Rows from block 3 of a small self-supervised image encoder, named by matrix and row number. Rows with one number within an expert belong to one neuron, the router's apart. Each number is 500 + 50 x the weight over its row's rms, rounded and kept within 0 to 999. All counts start at 0. Numbers have three digits each. After the name is the row's rms in percent of the matrix's.
Before each expert's rows are labels from the 100 images, of 14976, where the router gives the expert most weight on average: "top examples" is what is common among them. Only what is clearly more common there than usual is listed. The data: capsule endoscopy frames (Kvasir-Capsule).
# router: router (model.blocks.3.mlp.router.weight, 64x256), inputs 0-127
# gate: expert gate (model.blocks.3.mlp.gate, 64x128x256), inputs 0-127
# up: expert up (model.blocks.3.mlp.up, 64x128x256), inputs 0-127
# down: expert down (model.blocks.3.mlp.down, 64x256x128, transposed), outputs 0-127

# expert 11
top examples: finding: ileocecal valve; finding: reduced mucosal view
router.11 098:504514410568494493486531389499473465514545414494516539516474474434556501551471526470562500409529490502395585495457549529481496476593553505490434548433452472587526468524479455546458527510508565470384547542532495482603512428462500488422515395567535534460448469437509505451392577436519496492424555421476507427513459544505476437437452627449539451522553521495527503530512445459432433556497
gate.0 117:485514394551383458528525458513436453457544403476464512446477484465545496517447411467520535405529464578414482445471543550573506479488528523567425608399489600561486513443500471446457423506533600467422547532503480467600516390522481494525454501542483541421538540441503488481441495428557485460490577393527566393542475576529484545452505555426559438497555520456520454439546503469384507578521
up.0 114:497467587449619519473472550494580560532455608515527474527533554556431516493543560547478456580475505425573477536513456445447504499517486485441576405598491398436504488544513523520531568481473415530593434474488526536386487622503531492508558511460508456599469494566484524508569516563435532533549429578458439601444528423479525468532486472559434584539451435535492549543470499545655509435492
down.0 136:484457521477522451503498453579427519544451509587538450517515557563481526430444425533531498471472544448519431554585446453503445508587473488474510533550500548493403536472466519487557367568621555599506424488394470519504418433533467548568518465495506452513493475543479479583473560506464452413417502548441522527521495501506508501541610589441476472508534575478522419563484384473534541476478
gate.1 132:537481454446440476516546424627461501571463469421493510424467586600455467556485573538547560423429458517376462481473479501490474575559537566465428526451404565501500530497576412533443453496497574515423501612458512430531585468462440430497500496505444558398467532474463454378532490526510514539499479447494622557530395543490424481425467505480524458488521445417416411474533502470449476584470
up.1 135:457508532548551520487461576362528499428557529564513487565557433415539527452521429463440447579574532478641533524539507507512509405447466443518566469557597427502504480509421592475569552494483425498578509406542488566465426530566557586503513503517573454595543461519544545616465520466487500462499511561484377438465604473505556513569529477535481535483472558590581603529457503523548540416525
down.1 134:532482495465462490462480426494430495442490482446450477480497543454496496470506481512519565460546521469396361525511585486451431528460485483454502568485523632469464503435498443484541494500661422538514471550520456535476515548552461547605477418531522475548474486527505524583535478504408486432522441602478577563499544462558507498500531519429500521487549585531531403527509488457514548479467
gate.2 091:486474485487445456397524514508455504453535478538517487497522580617494462491460412552573476481546511460542491481551493446517448520486552480484526493498549484485453648528522516485498508447471511475483530532491385519466526544412486476431437468473448472603432432530539442411469454527522501472577396576491483450562554518467506585524532402558541484465473522551435525501448557474510567520522
up.2 086:473531538469535437414537498440654633465490567570522522562481491501492523595450564416587427586552511559467476508512599506485531535433490521479431479629511487557549455481526536434539427486485534505470579494457485587432490484522511496470570560478554492551532428448388474375441518547607467507497441459538442505558461538499430499494465456499586512505426546487471495471490498481427532486512
down.2 082:475580561540501451425356550527521420528590630488525623438442449489426571507482480508500424478439527611451525500589538467483505513532480521451472497587489507476515547537499528441443486547504467503494535467409506511517498468457630413444455371505511470545515504584634524503539443490518467468498508623540489504475371467497397517464527525502506499503459524462594404591486494553546517524433

# expert 48
top examples: finding: ileocecal valve
router.48 094:512475453515508499528576494435524531541476417578478487564498528433498532472429637498443517573579513601491480424480548522487458498542486481502533551550493508525524491509581538466444461529531613516507565426522412505499574544443509537452504507520580519520453434492498558582408511510480488482474576455549571486497483543573419537555536512477479537641486515465519532530558485502553473540486
gate.0 115:537497485517396427366546553486463573542491449544566530469611493550509568535391445538484485490500537553442523473573543506513516511411549468573427499454417564492518482454403462561475485498510502492420553459518382436502601537548482459448420500469464450486489496512566500449490474466462551565426557420550540453550579536508635463596527619457484521506472431484497399453532513566447566582472
up.0 113:501506517478577555642460441516522441431506545484422477520409519455494441491634544454520543520530470489549474484443475495531492484605466539426613534550565435513471502557582541428535505510479511516533435544491578582492408464505509556524574481526535545509509536497453511535497563497538480444572465567471481520409398464507344539405494419516546451530548578535495585536461492440536460421522
down.0 112:499503449503378481565535449466548508481453541449514462459478533423562441486522507491480461491482492633524468461483649575464445483467477472563519531456537532495481455527491512572470544550526520555503446533577522460531547444528489502470460415500505568529475479509455495540441410560577489475529562481519623492530439576424542491442433528542505547593574523477544555574496434409465471423483
gate.1 133:526532539477516500525498501490465495485549528477496512467474454595531486527512432531515462398414507430503476506489553448450487548427570622534469437530523476581345542557485506549492540544528445313542416569495476462478527430405578562453514425458498482500521583480499507554575456482577503480544487494466529433427453529486522501606457541543604543530480488497466458485492535489482462580588
up.1 128:522525425465402422539514432502470485443554364487393516490412522522570492555541558537535420555475479551466431445538511521501487511496518628514501517522494534548401521521460563446454492462506522404523489593494459483488531420437461523541562463502562412532479476466482527572517528508573516527531512417527566447402517596524485488543524562556549541515475467468502544482563564452519534517595
down.1 129:483467420482508566602577472501571544516469416478536556503491529567520434533514531509513455469611446519472578617517570499542539499472613493463480545481560429567544545463519447586545433495468604508458510595572514430576542559473517536507536540476551511453582500489515477480336449502503547542482540508543499453454453468483540544435483525525515475493560426517486551475430511423509535542542
gate.2 145:531519490479433419479566475444465515502519502434535557469520468491600484547468433542507534494480485545508493439471466533531432473518487556520531546524459492606533489476484494498515525551582434478474508459601436494515461472497530483430435495510530482497521479496551532505520563500647501555446549551510503422555551561528442483501538586590552507524523525534484500536455520551465524533534
up.2 145:547555503479537529646542422400570523492506443414449509541505527422526445455555526470507577536482465530485394466469452524489423433603467571486588597504430451594496570519541565554495447530579516560563450438553546514522478461539541541423523494545520559525483515480467520566543638515625462457538523611454570425505485588520403496454492464574569482574523545542483522586475478490508478440542
down.2 145:469661413499539510400480534545504522483442490603499380481528488464515375528552440557555447524498542605559546451500563517569504496545494507583529524539552471526431523424454500447466442510502475507518551606559496543487499469494523517488504571457463512581537509508448544488443443490501461529525577466506620496420507503444528477522574523492400540413460517465519491540482525536485521547532

# expert 39
top examples: finding: ileocecal valve
router.39 098:464487563577559490456608429390470546470477492464542491558546433489540470527440471443503411563457521506527526527459518546505535553530510533433446494563483501555590463481515496473539496429574603454462596472576513455609557490533463535450541431425555453460444429568594547420548471465477540500492470424437498471544489475584438542468482487501493463596391483534549474441481514481466548423440
gate.3 071:500511441455465426598589451432566441421534471433480517572498423577600516580440377525481524498541480494555494485557551513497436470500423540508532413452435602557555548482479502553472473478492480462508454440553409538539500486594549595396498617537525575512546559499474528537513467513465509486498531511584487477470507529536439466465599399494522555497527484449558518559436457531428538509540
up.3 075:510506445400480497412521502497507458496507454481490497438413496430522489450431606370455486553543556608533422462511532517491533566511448593550439557618379528422587428572484524453471542540538535534576519548491511499577458495579428456510539497469498405503412445500431492480492534485455569443463393518549545459668527521453531490574457559518506495512429492452499534458506477532529483462503
down.3 073:478495404606386475487418461494518421484493491481521500531451530506544398515541547510503493490575444499441626528454407526517550496478468473418439557512526477516528464528493509556488604498481446504500467518514500576400517523442605493535561561499467506608488515531476515581423476495552455563454468584478554501537611458464488492531503520581483501567494548459500608416480601495521497479438
gate.4 106:499503443526556578445481468562496499575433458554442522502522425496436518642502562539550496520540572463495396496441458567465514526391516543475531490577520440512469517498514496513398530505496420484564503437482537537409525428452481473544518529484558524567440540493501418465535552524511522502533414438624444443560373490497400511486561510434486459498560455488425580586453589511492508491480
up.4 100:517498483457529469498517602551587431481538511575630520448495549579519506457522541410423529455516496476539514531594514441423445532536395543481431424431475595476451429522463505583524440534581439557411453544481422366482497576560476548462530557487560507421467508469457500530475519501573457437543553585578490542585584527456571454538498473461499510459535524478492439499466428506509575462490
down.4 107:505510473445602471466458512390462404453483525470453535455441540505493487466411449442491542486564567488442446509505494545540471435433483546469510498526516463389451488519439509536484586481471533512525542599492436541433476532564622530517527516601460552509528471529495462536505558521411606485484499587429466486384633474544579493499561494477555477427490438523517501516517527539543498556525
gate.5 126:498481593424448452511595598443409509405509589501424483498468428446513404474539490508481498503484449553426495615565538449507458426491520437576478552573468449474484529537440521446541603501391463537457460548432616578479548498454480469498519489507496523476535439536585438506560451524546385554542508520486506454407557475486543507386486408574565519470416512571525473513445474515418431543547
up.5 122:483527563537513507461412530550541559507476488442451500504483575510438558541503533493614464427565569427515437605479526516417573536473457498532482462492539481457437526445459451506442420495563504473599457541493609483455521496458518472521532528521526477609522526468481406513562601576506426435535438505440436599515505538465549497530441669447470524471551453459526567459529527507517479531575
down.5 121:519552615508534505397495477559491498488487529515501518488524545497535486499527490505485560406526450539481492382477537536519530506434532435571465498461518449468540546497495518524530571456519483402557491508542510512317527614407614475456518433464499483398437461449433484518573492431517490590589522493456531543514573532548536479354400482578485528476496439499417477429545517477505445470405

# expert 56
top examples: finding: pylorus
router.56 116:504547545538477542551494562497523465468473477609433478478550444447472513385500560405430482521425412495492556565592500468520462469516517467516533524391444501574478456479489486449517549499500507483578471482485514582460447441469471504475515561493518600526509504517503467550648501554466456538465564462577584415464532505494528585576448566519421571489437473584470506506457481543521584491510
gate.0 123:572529504536567556487503474576481527430551511545571495475527520457484364536541590413527537571514423420513486463605553511490570497460489460498520486417505524484449588552593520509529447477486515568451440467487466419468471567431594524437529591482575529433558607462510494493550428511462409477530482476534459464505531498466496578481615530492485473388517493514508462480488532513527505499596
up.0 130:436471511415452437480466529438520470547475480410437525538428479505509509478452433608493471436484536582502477497447438487485474478525488473512489508571485493512578419458438499485418523469578475500567527627480539478518521466535428482579470439513378438492452419492469504481470538508491614522429524493436527571559494538538516474497381453506538546555468509514578530488543469501482469492397
down.0 133:414529486354522535587376523414525626540492488461458411445462432503498557514495535521501530532543463412499478495500415450504592523497464485503464479524463615448523500473493485518544429555515595527498472514508479541576527487559450467495492530482455469497391549439447551490493513512525426511435581478476448521510454514485488563494538457477521558361572533540549498499414386397527457512405
gate.1 077:524502503492392512522483473476476470480464352490606515442592447526526520508436510489605484447459522444504509534495428479403416477502425564527444566545486449550469535464496526505473493511507545510457438508495549374520533467442514517479468458512483609362483525498562510535545534485470479500595665410415581511493488420562510479469443430532438547485524423523470487607503458512489500552577
up.1 071:504511459465277482493525526542517474499436418530555507478600507477512532445470508494547435477466515470525458477494439462448439489462415625487443542482433441526486493500503467493475526578526550548544470536470521489546455463432568515463477474569484505452448524467598503549559527511539462585555631477492536498498512392535452495447449408518379501424539418539427507619496495496494575496504
down.1 074:489570473482458503501467529520468405452478470459470568541484458398511564583525518541474513538440534523486409534518530510573529471460508550504470499553396458528487469575453489482540473519484531487469517486546475499453462500562630568533528569400468476455435544524584512442477547543545480528473535489557508543561470532523491462422435568515491571430531477409536436647661544490514498561536
gate.2 094:464497550472394522455482418496441506588410529507454503489506481525533516508587475497525521468572506442457506491438471534463468588511524551463585546534573434498499604478511479466461465510450487500442534475488523527387441488469574507518483490574424513495531509495468450516489520504520458607571603528432541581459447380489446511521483555470493521495484477557508475551538462515438527515539
up.2 087:463478534473393495441474394492408486565409519463398494520486492551529488500611484531478508496528477469502557516482474511486430559509526501452584573522549489475449627515491477439463521497430506484477518510478557574406461514528539491499501474523351587493559518590462472558531529519425475547548608490493582564373509410488516536499492523504498541484502453530503474551517477463489513545521
down.2 091:524478429480472496531489547430540479505474412548460559487465441458538475489509476499484614492513384444478475567520447435377487475496490432522480515549535520516490456558487533598455458519487470401498522537593497555399473577501494618448513462545557496497516503491402489592487451515543451441545434476439557524488507534486498472480474537467476470471576422505534487539449546507497450592541