Rows from block 3 of a small self-supervised image encoder, named by matrix and row number. Rows with one number within an expert belong to one neuron, the router's apart. Each number is 128 + 24 x the weight over its row's rms, rounded and kept within 0 to 255. All counts start at 0. Numbers have three digits each. After the name is the row's rms in percent of the matrix's.
Before each expert's rows are labels from the 100 images, of 14976, where the router gives the expert most weight on average: "responds to" is what is common among them. Only what is clearly more common there than usual is listed. The data: capsule endoscopy frames (Kvasir-Capsule). In brackets: how many of the 100.
# router: router (model.blocks.3.mlp.router.weight, 64x256), inputs 0-127
# gate: expert gate (model.blocks.3.mlp.gate, 64x128x256), inputs 0-127
# up: expert up (model.blocks.3.mlp.up, 64x128x256), inputs 0-127
# down: expert down (model.blocks.3.mlp.down, 64x256x128, transposed), outputs 0-127

# expert 31
responds to: finding: reduced mucosal view (27)
router.31 079:118141159150144119114141155132086138151114118144143130105130168114145131170112140125174127126159143159146165163118114105118117115115130156170142074154154115109162131140139114147129113124121158138115132144137145099139149163153122151122104119109148104167112113139133104147123135133134113110162117116110137103104073099131112086110120106100129095140136129098074111118133160102113138124160
gate.0 122:117137150113124137106134096175119152109153111152141119133088128151140105169118133124188102115121147164105078153104119111117116173120085163179108103183118166134118112139095111135079108105131089096117122159110145117159142097144098144098122096112109155142127116118104127142149161174124118108160126105099108123092101124156103118111109111142123154117134078130099099111095114111120151130144
up.0 119:130115120118120113142129143084158106150093141123103143100180133099121140102133116139078159142135123103123177124153122152125159081114170110101132143073117125117133156102150158124168111144132138151135155086131087147096086163107152082131144143119124101122147140149158143102111106076099166151098116136167110153193150130119157146145153149127116093117121149111166166143161137139156142115116
down.0 128:115120146135082122124144155125147128137104132153112143122123145162123174151113124136121103153122153095113133164124058124126119098150150094104157146145105182140151132126134138113136131144095162178114159151085130161109101121095158128103111131091127145147145137136131145134080134173138109120144173097193125172122151134180119130113125148152146146111119103138136093128101134152148125136054
gate.1 105:115163126138154152108147135103133120155135176145152131141180109075104123082109139108122137118116145120113091131129141132145132159115136141155119107133101089132120120121105156157151147134105143113114169095130159134115125142174169117130109165129096089137138122119133107098126112118130103132108070122137138116202118144114106109158122224167138120058137144122129132121134126115127142149124
up.1 107:108161125145152164116157143124121140148129141152156134141156126075120118118112158108155136111110156154106097120131145125132138155090127142167102106156118124117105101124092154175152116155124156122102183127119165109148132139177162132138126157149090093114112109100150117114113108143136088128095076103131148115184111160127093106152123187157125112044140129122106086126119102125109137128135
down.1 108:121142134160140151142206099163107138163119135140134093161115120094086105117170147105102108149098161142136116116139154114134132111118168164174125108155127139132132141103142086120121104147154131150150150159089084165163133120132101112132144161115122152137095099137131135112134109159119141097087157079155182142109158116123119132088148101149133134110129094096147099150140117120127132129142
gate.2 090:119139137135105119134125083130093149111147076130161146122136134144144089123146150134123115095065119135120101171138116114100129102151094133158108150150118124168094138150140126114084130129116132077120125146106123110115136122149105150079122101066116190104137172075096123159136173123125123156154092109106102137084124151163126146123100094119105176136118105114132101122118121111113171151145
up.2 091:129137154113194151128094091124086161132145132121181134139151136112128120122084145152159120118092153137147086165104100114138087118137082121107148123158145116094124121129127128133110142126106115169117115141101171096178145103152140137137103090093126116093144125126148126170155173129147096109116121101099155127098097124156092101133124090137110119103075123169099089150097126127129135152119
down.2 077:132113117132137132092104105141144103123155114091136070139132101080128116122126174128132122136163116139122148099147120136080145128130087158153134115121151139096130120131130110194113137131143123097115094116133106104144111194099101113126127143119136129110115130106136115114148075125100132141112122204108102116091121123113138140150101119118112157117123127129143112137165151103129126103178

# expert 39
responds to: finding: ileocecal valve (27)
router.39 098:111122158165157123107180094075114150114117124111148124156150096123147113141099114101129086158108138131141140141108136150130145154143133144096102125158120128154171110119135126115147126094163177106110174115165134106181155123144110145104148095092154105109101094161173150090151114111117147128124114092098127114149123116168098148112120122128125110174076120144151116100119135119112151091099
gate.0 076:153129176082153130137130128097141137125135181122111125129167184134114113118100102116179156111112130105150068131151165160142145107112127165132152102126114169122130120132125125144108123126128095176155115150109126125134107138142175122122125172082085129100128135102103121128171149156092105136099117081136114137166121135150153128153158115168121144105092123099118148088143158122184151086097
up.0 073:160106133110147094139129167087135122098123117132106130118115129106144122137127139117181118123112137113160097142163144151144149108128072149107113119110070168131144084127124149124087156136144126082128120163105132109156146121184201163118148156112139100102113142135134110131104136136104118124112165082199116097129124143143137130147142173161172113208097074124144114131121128113121139136078
down.0 083:155158148152159117055088139138145107117112144086122127129151098104122139098161101117136103091121106117143162098127142111043115127139117139121130100133144152135143152143121125094162153196131126105125095129100143181050131102112125130160129068121118122140124107107145128133121145156086135162156140152108126163126136129127131097131123125158104155156134097124137087085116121141168104145125
gate.1 082:136123122120186148119137178140161114107120143137152129111093124099129106119129149131152135135135117117127137081156144140114109094105162122140138150115075093111177104138150141130135134141124146150137093123133103116136081183156138125111154128102165114117115097106130147142083146146092147090144083115147138124186119126115112164170156121101149096081090130126125131115125124141154089128099
up.1 085:149139149119151137131132186172175080123111150124127126104120132086163100133119158129099143127103130180121129102144117121128086101135138144179113127077089117140150142167149131138111072159127128150136080153104115095149109143152132099101114117102125119088152116121145122133127163116077181128124126117164133136163103140145093142156136153118125092116092122118112153124156103121142089130083
down.1 095:148132139139174101103115096110143148151087080084124141095160109119126133130131119124126093103147113109141135091144117115060128115144135110119103101132144144121141147114153118140119120130107095102125118103188125128156121133122136160136123111148138108126122138112083131168158131162109179182122132170122109139111152140082108114093092122117130112159166122132157149138120095126118129103118
gate.2 095:132131082136080119116131108162158115114140128167087127123128135175122118099153126123104118105147135137131129125121146117125138130143095133130113130131132169144064176114090112109162098101078109083152118131118121125108160105113137101080124170095100149127130139144074129132136146133141143139146141132085159138100097137127125123085144104136127100153105105128112150118147125127132148141153
up.2 111:140135141116127099154164136092103118073114131108125124111145123169150161138171117181129117113100161124144110117136124142096155122080110147069124080128166138149125148100147169166128158108126124166132101136175136086157122125131121121140129147117143094104124139132177118132121145140139129164159133160120107124086104123152110129105183093105154146116096174126124113107140150122093150074116
down.2 107:137117143112137127103152165104135143136112086151116138144112164146125133113116097125125149114113133111129079130159165137120045110147084150105132099118111136135120143129150127133140132102082150116134133115106121119143118143117115131094105077143119148114129131093147124128128116138107119139129115098135131119115118127150140122089122116092127090099158095106132136115127093135161136110179

# expert 21
responds to: finding: ileocecal valve (57); finding: reduced mucosal view (37)
router.21 103:148105108139143119113138122080113176131066180147138113126116156101148141106141154082149134138189132111147124087122104150110149132180076130081151114133152106092146060130115146128150142142111177166109153145151095110138084145185152142113148175139142123101107134150160132130132132153125113140072116117109133139138123121123108121145143137086110143136137152107153139140110097117151139095094
gate.0 089:139148159136088175104127140171104107130113113128132122130155129138122126114165050128131159123104145136092127125173119108118133135147149086161108115128124178169123154137116129129098154098136081171144136136106149197139136108100092132151115119142128147154144169132110136150153068147131145152141182174092152168121100124133114154138113149109121147115138115107126101161167148107159118148128
up.0 110:123102087162120082142086159102115146101088109114179126150163099125134117117130124143125151139147125082152131121120119102115054091146123151080103172116129118108126107127108130124113141174124105119116121171129117103163096139117109135107136183125110100081120127120131157149131114108099119120094121123124163127122161134149198111150116144113123119148146117135143174164117075107152148130084
down.0 099:113134139116113124114111119157131180163152137140107154119095105134125147085138117130108132129143119151120098145146127134113176139137169160136122124123125070134118100134133132163109104165145131159133094176091113125118097130132127131148159131133112134108108136140116128139175120139097147104135133052108106177124142110151116123126118160085089114085132164103169144162172136143116140122127
gate.1 129:130125057116112135140121131118131149148079130130145125106084128114173146138096128120174158138137118155157118105114123143178169112110159121097110111129145158145164110078141140120097098059162112164140150135141136127136133181157121136116134152115151121159118130183136149117111138175111156166094154103139130130091108133094113134111185122154133115091124122116124123131152132122139117095104
up.1 128:130139067119103144125143101124149169150062138116130124132113104100167139130098130117162138118127120138150139110104140127182159125118140125100109125117154173132166110114145114099081090097162159166138136118123146119129141155141127143090134138104132137142132109207162133100113174157112151149094162096144146128104117115115134133123178090137122111085101117136138102139171139100135111080097
down.1 120:103111142089134101152127140125142154113121070105102083107134139150132124108149133119106117147200131128113086133122163141107110168156158133112118111131105127151122139143113137118109129126085121150146110141148106119101105139099178090131141097117119165137141111103149146124166115109098137154128141134100138123114151128120127115117091105146116159170119100133111165146121172095119150086106
gate.2 079:142131131135089126132125124114130138133134131158148132115092152109158104161172143105171163151144132115106112095136170142129156139121133113127107087149160126148148137111164124132104160129116073160120129120149140170131108106103160094164145150158117212130122139181083110117158135149173112140101118189105138091152077117133078130146149120124184108116130145137114128133185149133158116123110
up.2 076:137125156103108151159105096132138131130126136141122125143093127156134088163141139087156145155151125096107130104133126147110185122155124119118102120150163112120165143147165125111086147118165106151127144166138144116148094097135139148117160147114121140069125146142033114109136158154169114121096122168078152111163103098131119110132111137100163126156165135127131130144138094132167116110099
down.2 076:127120093128100134135107133159123151115098126111121094085139139165134140102104145121126112112167158101129111138098110153110104131115093099085132132114141120143142132133141134143125126110203156124125145096086145180142164166096145134129107124160110121143148123094129137132041135118164120120147134158161167084161120137114123123141135131228144133119142132144111139168086132119151107076109

# expert 34
responds to: finding: ileocecal valve (79)
router.34 099:103124089156108146148131113112159115130149097111177116160144132127099144093106150135075151120124142120164096108128137121097092106116119120126134192172135104138124150129124174165145100150149125113129151087164107120099152175101109163141137131118134147128078141104131157151132133087146122081177131133099157129144132151159122156138123162145133143130158089118143166147152165143135125119144
gate.0 074:106159115123117144092115130150150138171100152151106134154116114107143127159144158115162116127153126142115116134105115168143152165101102139134099135157111139146127145138164122106122142114153101140150148117125179148104074107173108116154146114109102149158116093143121089140140125128120138115090168113141060146120134106130088145147146072138129137119136135131133101078152143153120158111109
up.0 076:120150167108180148101131112104146150114160152161120131123114111163110123158156110168152123162069122113137158168118126126144140124125120151121124136141117111157142152109175137098088189088124122143141095117133129152038106098102145127133104129165119170112146102144118091096199174132161127105128145108073130142102124102146104135109117088128143118145096144143132126127114099146142127161138
down.0 081:112098124152157132141145184098109136143126140159130139125123179109125155139143097130141176116170125114064071125134164131073087143128134133109138152178139121109145143135133113189137122102117132105151097118166119142081140152113131115118137137160131119125088128110149134147145123112094100132159116123142146143112088130146118113099164141074122138098179102129123125104128142127141101092097
gate.1 084:125106119145112111142091115120183143143149129107111117157154135100143129117118104142132110137149113105160114129138098147140113151135172142121145101111111089161087109148111131138095142141137122166125151147105129124116116153127142163125126099152157067173133173137154172126104131145147136145160152146114118114110139098112129123101145112186125125173146083130081155166144102123135202121115
up.1 076:107146136124146166143152181157113099138110106143143147126110120111137123125150145098128131130096155160112143123102119120157139114142099123111150175117155150104174135134128121133163138143148115141149090078143136104083105122161073109163131131139094166090134115149117099121178124134088111127143133137129123119150155121145139111139138155101131157096119141135182134097151140146113097127161
down.1 079:118080161094117117136136100098106133145154106093116158086165072114117116114154123120090104135083133114135121167135120120124134128108142096132161135123130137176107099110131121123112160131144165146134113124134146144130155133150070116131100169121116106120152155160146124136118124133144109136122124117154082114135081149113147133127121081061132163130115147151153087139111089101142108104126
gate.2 068:121109098176114107088128135143140123146118108149086134129152143146141130129112131083219116147145131177122145137107109137100107169150140164084157095148179176106123120102151119134103138116117108087155123125153085116146120132136144115125129095139161110164102170142084139141075117169123120161130145116145148116178111132132133142146085165102096118114145142106130148152110146126149105115155
up.2 075:123103115165104092145113102125135139144131082135093122126127158159141148150147147093177107152165126183133066119128111132098114136130157154083146122121109142113155168108112130135110146100114124078167146111128093140148107122150096137118133111160139142157124115130143112117116124135140114155121135087101128129144119162147129139133131134111108088138113113118068125118125111126145114154110
down.2 072:141155133123179146045134141152153118137135193157159116145123160136101126144121157148140180153108134122153120135112153154153144126126110143127111118185095133114113132124102103142146069104140105093130162122132137160090108142144143140125133105141154133119098140102150113104089139062112135145140115154126156137118100125128136127144152143136113150147130069135110079127101167115132140117129